A small image classifier, trained from scratch.
Data: trained on microscope photos of single blood and bone marrow cells, 67.0 epochs.
Rows from block 8, named by matrix and row number. Rows with one number belong to one channel. Each number is 128 + 32 x the weight over the matrix's rms, rounded and kept within 0 to 255. All counts start at 0.
# convs0: first 3x3 conv (model.blocks.8.convs.0.weight, 64x64x3x3, standardized in use), inputs 16-23, a 3x3 kernel for each
# convs1: second 3x3 conv (model.blocks.8.convs.1.weight, 64x64x3x3, standardized in use, transposed), outputs 16-23, a 3x3 kernel for each
convs0.12 [128 201 128 128 128 128  82 128 101 128  51 128 128 128 128  84  53  61 128 173 191 128 128 128 128 187 128 128 128 128  78  84 106 128 128 128 128 183 173 178 180 128 128 128  68 128 128 128 128 128 128 128 128 128 128 128 128 128 128 128 205 128 128 224 230 140 235 227 128 177 128 128]
convs0.13 [128 128 128 128 128 128 128 128 128 128 128 128 167 128 128 203 189 128 173 128 128 128 128 128 128 128 128  59 128 128 128 128 128 128 128 128 128 128 183 128 128 128  58  94 128 192 128 128 179 233 220 128 128 189 128 128 181 123 128 198 128 113 128 255 235 200 216 128 209 128 128 128]
convs0.14 [183 128 128 128 128 128 199 128 128 128 128 128 128 128 128 128 128 128 128 128 128 163 128 128 128 128 128 213 128 107 227 128  68 174  62   8 128 212 128 203 176 128 128 128 211 149 188 128 172 199 163 191 128 207  71 128 128 128 128 128 197 128 128 128 174 255  78 128 246  92 128 187]
convs0.15 [ 54 117 128  58 128 128  67 128 128 128 128 128 128 128 161 128 128 195 128 217 219 128 128 128 128 128 128 128 128 166 128 128 152 128 128 128 128 105 128 128 128 128 128 128 128 128 128 128 128 174 128 128 128  67 128 128 128 128 128 128  96 128 128 128 128 208 128 174 190 128 128 128]
convs0.16 [ 88  17 128 128 128  79 128 128  74  98 128  70 120  62 128 128 176 128 128 128 219 145 128 128 157 161 128 128 128 128 128 203 119 128 128 113 188 148 188 128 128 128  14  90 128  59 128 176 128 153 191 115 128 128 128  91 128  87  64 128 112 128 128 128 187 128 128  44  17 128  67 128]
convs0.17 [142 128 128 128  70  87 128 128 128 128 128 128  73 128 128 128 128 160 202 193 128 128 128  72 128 128 128 100 128 161 128 128 128 128 128 128 255 191 192 255 182 128 155 128 128 128 128 185 128 128  82 164 188 128 128 128 128  54 128 128  75 128 128 212 128 128 128 128 128 128  99  80]
convs0.18 [128 128 128 166  75 128 173 128 128 168 148 128 128 128  36 128 128 128 128 128 128 128 128 128 128 128 128 128 128 200 128 128 128 109 128 128 167 128 179 170 128 128 128 128 128 255 128 128 227 161 128 177 128 128  72 128 189 128 128 191 128 128 128 128 128 128 128 128 128 128 128 128]
convs0.19 [128 128 128 128 169 179 128 128 165 128 109 128  50  56 128 128 128  91 128 175 187 128 128 180 128 128 128 128 157 175 128 128 167 128 128 128 128 128 128 128 128 128 128 128 128 108 128 128 128 128 128 128 128 128 128 128 128 128 128 128 128 128 128 128 128 128 128 128 128 153 186 128]
convs0.20 [128 128 128 128 164 151 128 128 128 128 128 128 179 128  96 208 128 128 128 128 128 128 128 128 128 128 128 128 128 185 105 128 128 128  69 109 128 128 185 128 128 128 128 190 128 128 128 128 127 160 128 128 128 128 116 128 128  73  75 128  42  59  69 128 128 128 128 128  49 128 128 128]
convs0.21 [204 200 128 231 188 128 128 128 128 128 128 128 128 183 128 152 128 151 128 128 128 169 128 128 199 233 128 128 128 201 128 128 128 128 128 128 128 128  93 209 128 128 242 179 128 128 128 128 128 128 128 128 128 174 128 128 128 128 153 166 128 128 128 128 128 128 128 128 128 155 156 128]
convs0.22 [128 128 128  94 128 128 128 128 128 128 128 106 128 198 128 128 246 128 128 128 128 128 128 128 128 128 128 178 128 128 128  78  90 128 128  92  47 128 179  77 128 207  96 175 163 128 128 128 128 128 128 128 128 128 128 128  35 128 187 128 188 255 128 128 168  73 128 179 128 180 157 128]
convs0.23 [128 200 185 128 128 128 128 128 100  30 128 128 128 128 128 128 128 128 128 224 128 128 128 128 128 128 128 128 159 140 128 166 128 128 140 128 128  81  92 128 128 128 128 128 128 128 198 192 128 128 182 128 128 136  68 128 128 128 128 128 128  88 128 128 128 128 202 128 128 255 128 128]
convs0.24 [ 54 128 128  56 128 128 128 128 128 128 123 164 128 128 128 128 128 128 169 165 128 168 128 128 128 128 128 128 128 128 128  75  58 128  52  63 128 128  74 128 128 128 128 128 128  49 128 128  74 128 128 148 128 128 144 128  65 128 128 128 128 128 128 128 128 128 128 149 128 128 128 231]
convs0.25 [128 128 128 128 128  80 128 128 128 128 128 128 128 128 196 128 128 128 128 128 128 128 128 128 128 166 185 170 128 128 128 128 128 128 128 128 128 138 146 128 180 190 128 128 128 128 130 128 128 128 128 128 128  14 128 128  77 128 128 128 186 128 128 128 128 128 128 128 128 128  79 128]
convs0.26 [128 172 128 128 185 189 128 128 128 128  43 128 128 128 128 216 128 128 128 128 128 128 128 128 159 128 128 128  62 128 128  55  85 128 128 128 128  69  61 128 128 128 128 128 128 128 169 187 207 128 128 128 128 128 128 128  58 128 128  23 128  83   5 128  83  79 128 128 128 128  88 128]
convs0.27 [128 128 128 128 128 181 128 128 196 128 128 205 128 160 128  88 128 128 128 128 128 128 128 128 116 128 128  96 128 128 128 128 128 128 128  32 128 128  98 128 128 128 128 128 128 128 128 128 128 187 128 176 201 205  76  50 128  35 128 128 128 128 128  61 128 128 128 128 128 225 186 196]
convs0.28 [128 164 128 128 128 128 212 128  73 128 128  62 174 168 128 128 128 128 128 128  84 191 128 128 171 213 179 128 128 128 128 128 128 128 128 101 163 128 183 168 128 128 181 128 128 128 128 128 128 128 128 203 165 153 128 128 128 103  86 128 128  58  60 128 128 128 128  39  57 128 128  65]
convs0.29 [128 128 100 128 128  90  77 128  89 128 128 176 128 128 128 128 224 157 173 128 150 128  69 160 128 128 147 160 189 128 164 128 188 210 167 172 163 128 128 128 128 128 128 128  73  72 128 128 128 128  85 128 128 128 128 164 176 128 189 184 128 211 128 210  83 128 159 128 128 128 128 179]
convs0.30 [128 128  95 128 128 128  37 128 128 128 215 128  93 202 128  72 128 226 128 128 128 128 128 128 128 128 181  74  62 128 128 128 128 128 128 128 128 128 128 128 128 128 128 128 128 128  83 128 128 128 128 157 128 128  40  85 128  54  81 128  57 128 181 128 179 201 128 199 188 190 234 128]
convs0.31 [128 128 128 128 128 128 128 128 184 101  92 128 128 128  88 128 152 128 206 128 128 128 128 128 128 128 128  74 128 128  36 128 128  42 128 128 128 128 128 128 128 177 128 187 211  26 128 128 128 128 175 128 128 128 108 128 128  47  39  73 128 128 128 128 128  87 156 128 128 128  79 128]
convs0.32 [128 128 128 128 140 128 128 128 128 128  81 128 128  69 128 106 128 128 128 128 128 128 206 128 128 128 128 128 128  81 128 128  70 128 128  88 128 128 128 148 128 103 165 128 128 128 186 128 128 203 128 128 128 128 128 128 163 128 128 128 128 128 128 128 128 128 128 128 128 128 128 128]
convs0.33 [128  85  67 128  81  52 128 104 128 190 193 128 164 128 128 128 128 128  88  70 128 128 128  24 164 128  96 128 180 152 128 128 128 128 128 128 128 128 128 128 128 128 128 128 128 128 128  85 128 128 128 128  60 128 128 128 162 128 217 204 128 128 128 128 128 128 128 128 128 128 128 128]
convs1.12 [202 128 128 128 158 128 128 128 128 162 128 128 128 128 128 180 128 128 128 128 128 170 132 128 128 145 128 128 128 128 128 128 128 128 128 128 128 128 128 182 178 152 128 128 128 152 161 128 215 212 142 128 128 128 128 128 128  73  73 128  78 128 128 128 150 128 128 108  98 128 128  78]
convs1.13 [ 84  54  62 128 128  72 128 128 128 128 128 110 128 128 199 128 128 128 128 128 128 128 170 128 128 153 183 189 128 128 128 128 128  44  24  30 104 104  79 128 128 128 199 197 198 128 128 128 128 202 188  70 162 234 128 128 192  94 128 184  89 128 195 128 128 196 163 172 180 128 128 128]
convs1.14 [128 128 128 216 128 128 128 177 128 128 128 128 128 128  76 167 181 128 128 128 128 158 137 128 184 173 128 168 151 204  81 128 128 128 128 226  48  69 128  70 128 128 128 128 128 185 178  84 160 255 194 128 187 226 143 164 128 176 191 214 128 188 128 128 138 128  64 155 128 128 128 128]
convs1.15 [128 193 199 128 128 180 128 128 191  61 128 174  77 128 128 128 128 128 157 128 128 163 178 173 198 128 128  89 128  87 128 128 128 128 128 128 128 128 176 128 128 128 128  89 128 165 220 244 128 128 211  46 128 180 128 128 128  77 128 128  68 128 167 175 128 128 128 185 128 128 128 128]
convs1.16 [128 128 128 153 173 160 128 179 219 128 128 168 159 108 128 192 128  55 128 128 128 145 128 128 128 128 128 128 128 128 196 128 128 156 128 128 128  84 128 128 128 128 128 128 128 128  76 128 146  65 128 128 128 128 193 128 128 128 128 128 206 145 128 174 128 128 147 128 128 128 128 128]
convs1.17 [128 128 128 128 128 143 128 128 171 128 121 128 166 128 128 181 162 128  40 128 128 128 128 128 128 128 128 128 128 128 212 128  97 128 128 128 128 128 164  97 128 128 128 128 128 128 128  81 128  93  91 128 128 128 171 179 128 128 198 128 255 201 128 128 128 128  65 128 128 128 128 128]
convs1.18 [ 89 128 173 109 176 128 128 128 128 128 128 128 128 128 128 128 128 128 128 128 128 128 128  66 166 153 128 128 128 128 128 128 128 128 128 128 128 152 161 128 207 186 128 128 165 128 128 128  99 128  68 128 128 128 128  92 128 128 128 128 128  82 128 128 128 172 128  99 207 128 175 187]
convs1.19 [ 96  79  79 128  93  79 128  85  74 102 128 226 103  84 128 128  72 128 128 128 105 128  86  77  96  79  63  84  88 118  80 128 128 128 128 128 128 128 128 128 128 128 128 128 128 128 128 128 128 128 128  84  97 128 128 128 128  82 107 128  60  95 109 128 128 128 128 128  92 128  88  74]
convs1.20 [ 36 128 163  75 128 128  73 128 128  60 128 128  77 128 195 128 128 138 128 128 128 103 173 128 128 197 128  87 128 128 128 128 177 156 172 128 128 196 128 178 205 128 197 128 128 152 196 128 128 128 128 111 128 128 128 128 128  95 128 169  86  67 148 128 128 128 128  68 147 128 128 128]
convs1.21 [128 184 128 128 128 128 128 128 128 128 164  90 128 128  96 128  65  86 128 185 128  85 128 128 128  56 128 128 128  46 188 128 115 172 128 128 128 128 163 128 128 128 128 112 128 127  94 128 128  60  29 128 128 128 128 128 128 128 128 114 128 128 172 128 128 128  48 128 201 128 128 128]
convs1.22 [146 128 128 128 128 128  54  71 128 178 166 158 128 128 128 159 128 128   4   0  41 128   3  74 158 128 128  53 128 128 128 128 128 172 128 128 128 128 128 164 159  90 128 128 128 128 100 128 128  99 128 128 128 128  98 128 128 128 128 128 128 128 128 128 128 225 220 128 128 237 128  74]
convs1.23 [128 128 128 128  81  43 128 112  72  88 128 128 100  92 128 128  87 128 128 128 128 128 128 128 128 128 128  56  44  62  91  67 128 115  94  91 157 128 128 128 128 128 128  86 101 128 128 128 128 128 128 128  94 128 128 128 191 128  90 128 128  94 128 128 128 128 128 128 128 128 128 128]
convs1.24 [128  51 128 128 128 189 128 128 128 128 128 128 128 128 128 128 128 128 128 128 128  74  74  45  68  83  74 128 128 128 128 128 128 128 128 128 128 128 128 128 128 128  75 128 128 175 128 112 128 128 128 167 128 128 128 128 128 128 128 128 203 128 156 128 128 128 128 128 205 128 128 161]
convs1.25 [128 128 128 128  62  72 128 128 128 128 128 128 128 128 128 128 128 128 128  85  84 128 128 128 128 128 128 128 128 128 102 128 128 107 128 128  85  98 128  51  29 128  61  48 128 128 128 128 128 128  48 155 128 128 168 128 128 128 128  66 128 128 128 128 128 128 128 128 128 220 215 128]
convs1.26 [128 128 128 159 105  71 160 128  50 128 128 128 128 128 128 128 128  86 128 178 128 128 128 128 128 128 128  96 149 173 128 128 150 128 128 128 128 214 128 217 211 128 203 128  94 128 128 110 168 225 128 102 193 237 128 128 128 100 128 128 128 128 172 128 184 215 128 128 128 154 128  85]
convs1.27 [128 128 128 128 128 128 128 128 128 128 128  71 128 128 128 182 128 128 159 128 128 128 128 128 128 128 162 128 161 128 128 128 128 128 128 128 128 161 163  76  79 128  30 128 128 128 128 128 128 128  85 178 128 128 128 128 128 172 128 128 207 128 128 128 128 128 128 128 128 128 157 128]
convs1.28 [128 128  91 128 128 128 209 142  64  77 128 167  74 128 128  93  36  77 128 128 128 128 128 128 128 128  93 128 128 204  75 128 128 128  96 128 128 128  59 128 128  71 128 128 128 111  68  44 128 128 128 128 128 128 187 213 128 128 128 128 128 128 164 128 128 160 128 117 139 147 128 155]
convs1.29 [157 128 128 128 128 128 128 128 128 128  91 128 128 110 128 176 128 128 128  35  90  67  56  71 128 128 128 128 128  91 196 128  87 128 128  65 128  94  96 128  51  86 128 128 128 128 128 165 128 128 128 191 128 145 128 128  78 128 128  53 128 128  53 128 162 128 128 128 128 128 128 128]
convs1.30 [128 128 128 128 128 128 128 171 128 193 128 128 202 183 128 128 128 128 128 128 171 128  66 128 128  59 110 150 128 128 166 128  63 128  80  79 128 128 128 128 128 128 128 128 128 109 128 128 128 128 128 128 128 128 128 150 128 128 128 128 128 128 128  64 128 128  72  92 128 128 104 128]
convs1.31 [128  83 128 128 128 128 128 200 173 128 189 173 128 128 193 128 128 128 128  87 128 153 128 128 161 212 128 197 211 128 207 206 128 128 128 128 128 128  98 128 147 128 128 154 128 128 128 128 128 128 128 128 194 221  32  46 162 128 128 128 128 113 170 128 128 227 128 128 128 128 128 128]
convs1.32 [128 128 114 128 128 128 128 128 212 128 128 162 128 128 188 128 128 128 128 128 128 128  83 128 128  32  45 128 128 128 157 128 128 128 128 128 128 128 203 128 147 197 128 128 191 128 128 183 128 128 174 159 128 128 128 128 128 128 128 128 128 128 128 128 128 128 128 165 128 128 128 128]
convs1.33 [170 201 167 162 187 198 128 128 184 128 128 128  72 106 128  30  47 128 114  96  72 128 128  59 128 128 128 128 128 128 128 128 128 128 128 128 102 128 128 128 128 128 128 166 160 145 173 128 128 128 175  48 128 183 128 128  91 128 128 128 128 128 128 173 128 128 128 128 128 165 128 128]