A small image classifier, trained from scratch.
Data: trained on microscope photos of single blood and bone marrow cells, 48542 training examples, 67.0 epochs.
Rows from block 10, named by matrix and row number. Each number is 128 + 32 x the weight over its row's rms, rounded and kept within 0 to 255. All counts start at 0. Numbers have three digits each. After the name is the row's rms in percent of the matrix's.
# short0: shortcut pointwise conv, stride 2 (model.blocks.10.short.0.weight, 96x64x1x1, standardized in use), inputs 0-63
short0.2 104:128128128199128063000128128128162128128128097128128128084128128128128128153128128128128128172128128128128128166128128128128107090128128241128128128088128170128128128128103128128128128128128128
short0.3 106:128192128206128128128128128128128090203069059128128128128128128128128167086067128128128049128128128054128128076128064100193128128128128128204128128128128088128128128128128128086128128128128128
short0.4 110:128128128164128128128109047128193075175128128128128128128128128128128173128070128128098128081193128128079128128101098128128075166066250128128128128128155128128128171128189128128128128085128128
short0.5 095:128128128067128076128128200196128128128177128128128128128128194171128128128047128128067171128128128180128033128128128128128128128128086128128128128167089096128128075128128128037128128128128128
short0.6 092:128128128040128128181128128167128128128128128128059128128128128074128128041128173128057128128048128202128128053128128128128153128084128128128128128060157128184128128128128128128160128128093128
short0.7 105:069128128128128018128091128128187187128087128128062128128105068050101128128101128128128128073128176128128128128128128128128178128128193128128128128128128088128080128128128128128128191178088128
short0.8 101:052128128128160128128058128128128060128128165052128128128128128128079128128196128152128128128085185128128128128194128128128128128128128102128128178093174128128044128170128128128077128128204161
short0.9 100:128128128128128128128128093128179128167128182128128128087128169128128128161128161160163128079128128082128175080088170128128000095128128128039128128165128128128128128128128128128128128076174128
short0.10 098:128182128066128128128128128128128128128128128103128128128128090128128128128128062128009128189128128074098128128172128128128128157128079183128128171128128128128128128128162128128080128128200236
short0.11 106:211079086128128071128128095128089128175128071128201128128128176128128187128128128128128068182128174167128093128128160128164128128098128128053128128077128128091146128128128128128128128128128042
short0.12 101:128128188081128071128128128105128128176059128084072128177060128128128128201128128101128128128128128128184128128128128128128074171128180128128128128154128128128065128128128128128034128128128047
short0.13 098:071128171128199128128128128128128063128128191128128078128010097063068128128128128128128128128105176128128128128171163128182076128128128093128128128128128062128187128128128128128128128128163128
short0.14 098:128178155055128198128128128128128128128128128089128128204128128230128073128128061060128128151128128128202128128090128128128128128128023128128128128128128128128128128128128128128128128128128067
short0.15 101:128128128183164128082128128128128128128128058128128128128128167128083128128128128128128180128128178128128128128065128128128128070053103128128185128128128172031128175128128128057165128186174071
short0.16 100:069128128128081192128128088128128128128056128128219128128116128093169092128128090128128128128183128128128215161128128128128128164128128128128128128016071128128179187128128128128128128128128128
short0.17 103:128128128128128128128128128065128128128128128087128128088128128065128128148175128128128128199128174128075128166128087128128128128202213081083128128204128128128199128101089128128128128128128221
short0.18 110:080128128065190128128054128192081128128128128128128128128175128128128089155178128048128128183128128181168128128128065128128128160084128128074128084168128155128128128177128128128171128176128082
short0.19 096:128128128128128128128128128087090128128128209128128128204128128128128128128128128181128128128128128128128016128128128128160128211128046128128128128213074128079128072128128128128178128128128085
short0.20 107:128128163055128128128128128188128172078079128128128128191128128128128128128128105071199063075128128128170128128128128128165094128128128076211128128128128207128128150174128128184073128128128128
short0.21 101:128128128053128128166068128128128128128128173128128128128223128128128128174128070128128128128128128128193128128128128128128081068128225128128128128128128128048128193070128196128128109128128128
short0.22 095:128084128047128128053128128094128128128128163128128128186128077128128128128128186187128068128128216128128128211128184128128128128043128128128128128191128128128128128128096128128128128128128180
short0.23 094:128128128128128128128029128128128128172128128128128128128128128128128186180128081128194181128128128128128052128128128128128080128203128128128128128128128128128128067078128128128067128128007128
short0.24 098:211128128128165030128128128128128128180128128089063128128128168184128128128128128088128128194051128128128128128080128128169128128128128081128128161128128174128128053071062128128128128128128128
short0.25 103:077175128209128076128173190128128128128102128128128128128128128128128161183128128083179128180128128128128185128128128128128201128128162128128128091128128128059128128128065206128128128128128040
short0.26 097:105128202128086157128128128206160128128128167202173073128128128128128128128128128128128066181174128128219128056128128128128051128167128128128128128082128128128186128128128128128128128177128128
short0.27 098:194128128210063128128128128128184128128099128128170128083128128128128128128128179128084128189128128128089128128172195128128066128128224128128088128128128128128128128189128168128128128128182188
short0.28 104:032128163128175128128128128128128128128128128081154128209066128128168070154128128128128186128102128174197128128128128128128128087128128128159128128128128128128128128047028128175128128166128128
short0.29 100:128128128161128128128128128079128128086128128128079128214128128128128128128128181128088203176075163065128103128128128128108081194063024128094128128128128128128128128128179143128128164128081128
short0.30 097:128128066128128128128128128128128128072183201128128128205128086186128128128128128156128128128128128167128128128128079128128128128128078128128072128128168128128128128128128175089128128000128046
short0.31 109:128128128128128128128091040128100059170128158128128128128065083128128128071100181128128128128128128223128128151128094168128128128062128128128128073128128128155066128071128128128128172128128049
short0.32 097:128128052128128128128128128128128128058128128168128128199208128178128087128069128128128128128083128128166039128163128128128128065128188198128128128128128128083060128128128176128128128128128128
short0.33 102:128128152128128128128128128194128128083041077128128128169128189128076128128128192084078128128128186160128092128128128128039128128128128128128128128085093128128128128172128060128086128194079128
short0.34 104:128128185128174128078033128161153069128128178128128128128128081083128128128155128128128128128075128128128093128128128128128101128128232128081128128056065128128128128128128157128180128202128128
short0.35 092:061128128128128128128128128128087201065128128174128128176128128074128128128128175064128199128128128128128081128128128128128080128128128128128173128128128170128227128128128128012128128128128128
short0.36 099:128096128128086220128128128128075128223128190128128082128208128128128128128128128128128128128128128217200128078086128128128128128101128128066128128128128128128128128092128128128128128199128086
short0.37 102:128128128128199128128128128128128160128128128089080128168128166094128128162128128128128198176128128128185094128162128128128128128128128128128128128017128128054128128080128128033063166128128075
short0.38 104:128128128128128128128092097128128054063167128128128193128128089128128128128128175128128128194128190128055128128128128128176128128067128128128128077128128097203062128128128215128128128128128187
short0.39 100:128128181182128128128128128188128128058128128174128128128128091128166128128128088048128128190128191128128128128081128161128082128128128128074128128128167199128064128128088128072063128177128128
short0.40 095:128128176128128128128048128189128128128081128128128128128128128128128128128058084128095214128128128128128128192128065128128128057128097128128098128128069200128128128128091087078128128128128210
short0.41 099:128128128128081128128128061128128128208128128128128128128128128128128128128202128041128128170128187171128128074207199128128128070128128128128128128128128183172128215128128128169103128128128128
short0.42 094:128128128063044128128128128185170128128128163192077128128128087083128128128128128128128005214128128090128128128128128128128181128057128128128128083128128128128099171128128128128128128162128128
short0.43 098:128128128128181128128063177226128128033128128128128128128128128077128128128128128128128200128128128128194128128095128189092128128128128128128128128060128128128128128171128045065169128128128128
short0.44 096:168128128128128128128128128080073128128128128128203128128185128128128128128128128186128042128128171128172128128191128128083128128128128128128128036094128128033055128167128084128128128087128128
short0.45 104:128128128128184004173162148196063161128053128128185128171128150128128210128128128074083128128128128128128128128128128128128128128128128128128128128128128172128128128067128128128128128156074162
short0.46 095:177056128128128128128128128128128128051128171128128128188128128128128128128128128128128128128128128128086198200128240128128054046128128128166128086128128193128128128128128128128128095168128128
short0.47 097:128128128128128097128128128128128128128128128065128128128080202128128070191128086128192070128128169051128128128128128128128035164128128128128128128128188128128128128128064128128128128234128128
short0.48 082:128128128128215128128128198128074128128128128045128128128128128128128128128128128128128128128128028212128128196128128128128128020128128128128128128128128128128128128027128128128128128128128128
short0.49 096:128197199128128128093079128128128128128128128128128128128128128128128042073166128128128061128077183128128082128128088192128128190128061165128128184182169128155128128128128064128128128128128128
short0.50 107:128187169128128180190128128128196059128128128128128100128128193128128120196128128128128163128085128169128128128128128087128128056128128128097185128050171128162128097128062128128100128128067128
short0.51 101:128128128232128128195161128128063128128128128128162128128128128128180128082128128128128128173128128210128128128093100128128082079128128128128181128128128128049043085128128189128128169128128128
short0.52 110:128128128128128128128128082128073181128128128128128178128128128128162165098066128128128094128128128180128023128208128154164128128128128128128175059189075158128128128128128169128128128128128220
short0.53 104:128128128183055083128128128128184128046128128128182128176067093128128128128128092090128128156128128128053128128128128128128128128128057176128128128128166164128128128128128128128062128091089221
short0.54 101:170128128186128183079128128128128128128128128128128128128128237128128128169128128128128128128047128165184128128128184128128128128128151084063180128128128076128128128128061182128166186128074128
short0.55 088:209128128128128128128059128185044128128128086128128128128128128128062083128128177128055128128038128128207128128128128128128128128128128128128128128182128128128128128128025128128128128128128128
short0.56 100:173128128128128055190128128128128211128073077084163128128128215128128128128128128128128222128128178086175128128173069128128128128128128128128128128184128177128196128128128128128128128128128128
short0.57 103:128093128128042079128128206081090185067160128170128128128128164128128128082079156205128128128128128077098128128191128128128180128128128128068128128128128174128163128128128128128128128055128128
short0.58 106:185169175128128128174160128128128128182128182128194128128178128128128128064074096128128128128128082128037069128162128084128073067128128128128128128128128128128128128128062128209128128128128128
short0.59 105:128128128128128128079128128090086128128128164155170078128128128128128057213186087128128160174128174085128128215128128128075128128128128071128071128128128179030128128128128128128128128128128128
short0.60 099:128128128128128073178128128128128128072128048128194128128128066178128128128128128074128055128128183128128128128073128128128128128128073128128128128128047072191128128128128128128128128222128128
short0.61 102:128128128167128128098128128128184128128128091169128128128167167128128166052043181128092128128060052102188128168194128128081128128128128078128068128128128128128128128128128172128195128128128128
short0.62 091:091128201128128128128128128128128128128128199101128128128196128128128128128069128128064128128128128128128093128128128128196128128128070128181128128128128183128128128128128128042002128177128128
short0.63 109:128128128128128128128070110128128128128034098128128128128128163096128128128128166069128128128128128128183084128128093128162079128128128056128076128171163204176200097172128073085128128083166128
short0.64 105:051180128128128128128049128097128179128128128128182128128128165099128195128128128128128128128128128099128128128128074051128128128199038128128171098128128167060128164128128080128128128175128128
short0.65 100:128128156154128128128207128128053128128128193128128064128128128088128128128128128128128128222161128128128033128160128128128128079128045070070128128128128128128128128099128128128128128202128128
short0.66 090:128128063128128154128128194128128128128128128128084128128128048128128128188128057128099128128128128128209174209128128128128175128184128201128128128128128089128128128128128213128128128128067128
short0.67 106:128128128128128128128128091128128128128128128159082089060221128128128060128128176128071189128128190128128182128128128128128128128099201128197128128128128128128095085166128035128128128088128128
short0.68 098:128128198128128128051196128128128128068128194128128128128128128128128046088128128128128128216128128128128128128128128128128184128128204128128128128128149128128128128182109089025092128128128128
short0.69 100:128128159128128154128128031128084128128093128128128073194128128128128128128128128128128177128128128128128128160194076128128053128128128222188128128056128197128128128128128128128128128151128200
short0.70 093:128128128145128214128071128161128128128074128205128128128128128128128128128200128128128000174076128128128212087190161128092128128128128128155128128128128128128077128128128128128128128128128128
short0.71 084:128128193128128128193128128128179128185128168128128128059128128128128128128128128128032128128128128055174128128160128128128128229128069128059128128188128057128128128128128128128128128128128128
short0.72 102:128128128128128184078190128090128128128128072128128128128128202128165128128128087128171186128128128128039165128063198128128128059195128128128128091178128128128128128128083172178128128128128128
short0.73 107:128128152128174161128128128128128063175128128095128148128167128128169128128128154049067128128168128128128128128183088202128128128019128096128128073128072128128052128128128089128128128170128128
short0.74 093:128058128128190128082128103128128128128128128048128128128128128128093128128128128090128128084128128128154128220128128128128128088070128128128128199128128128186128128152128073128208128202128199
short0.75 102:128128169128128205128128128128182128128128195064128128128128074128128128128185070128128128128128128086128128128128199128212078200128128091065128128128083087128128128128128128162076128178128128
short0.76 108:128128128128128128128128092128128090128128128128187179186128128083128128054128198128166128128091196179128078128128128180072128128061088128180128083062128128128128155128128128128128128128083062
short0.77 103:097128128128128128128128128154128128128128168128216128186128128128128128128128080128157128128039128128128067128062128128128054128178057048173128128058128128128128128128128128128128128128128052
short0.78 103:080128128128128128128128128128128128128089128063106128128203128079128128071128128218057184128128128128128128128172094128128128128128072128128128128128203128128128049128173128128128128128169216
short0.79 102:090176128128128128128128128169128166128193128128128128128128076102128079128128128128128179128128128042128128128128015167128128155128128128128128128173128189128128168128083048128128128128128216
short0.80 086:128128128128128128063128128128128128128128128128128128128128128128128128128128049128128128128168128128180128210172128128128184128078128128128067128128128201055128128128197128128190086128231162
short0.81 098:128128171128128128072090060128128128128128078128128128166102088128128128128128071128128128128128193128245077181175128128128128128094128050128128093128128212128128128128128128128174128128128087
short0.82 102:128128128186128212055128180128128128128128128128128128128128128128128128215128128128128128128128128082128188091128128162128173158080187072128128128128128165095043128178172068128128128128169128
short0.83 107:182128181044128128093072128128128128128128159128128128128128189128128128063070128128128128128128183062128062128128128128128094167128042164128128128128183128185128128207128128128128128151128128
short0.84 097:128128128128068128072070128062128078128092128128167128128128128128128128086128062128128128169128128128128128128128068128128128128175128128128128128128128128201211128128019218128128128128128128
short0.85 113:128068128128128128179094094128128128217128128128185128090128186128128128128128098150092087128162128128128128091128128049128101128173053128068128147128176128068179128175102128166128128128184128
short0.86 100:196128128075178128128128128128128128082176128128128160128128128128128128151128198128128128189088128128128128084128128195062189128072074128128128128185077128168128065128128128128128128128128215
short0.87 106:059128128092128184128128128128128128128128161128128083128128128128183055128128089100128231181128181128128021128128095178101128128128128128128179128128162128128128128128084191128128128161128128
short0.88 097:076170178128153128128128128128090128052128166077128128128095148128128128128077128128078177128128181085128128180128128128128128128128047128178128128128064211128128128128128106051128128179128165
short0.89 095:128173128128128128128128128128128128128128128128128128128202200128204128128128196128128128155128128176161128128193185128061128128128128190061169128128128073128083176128128203068128128128128128
short0.90 102:128128128128128104128186128128128128128128128085128128128128128128064128231128084128128128128128128128128199195128128069189128128128057091128128128128185128128128186128072183128128174128197128
short0.91 095:128128128128171128128128095173128128030128128128069128128079191128128128128051128178128204128162128128128128128185128128128128029128128192128128128128128180128128067128105128128128128085128128
short0.92 100:128128128128128128172128128128128128216128096196166128128216128128128128163128128128128062128128128128128128128128128100073128000128128128128128128088178128088128128128128179128128128128128201
short0.93 092:128128172128128128128128128128128057096128128128128128128128128128060101128128177087128128227056128128128072179128128075128128128198128128062169128128128042128128128128128128128128128084063128
short0.94 100:128050183128079128128128128057128095128128165128128076128079172128194128128148128162128054128173128128128128081128188128158095195128128128128181176128128128207128128128128128128128128128078128
short0.95 099:128128181081128128128128128128128059128128128128208128171128128128128128128128128077081128176128128128128076202211128104128128128089194128056128128128167182128082076128172128128128128077128128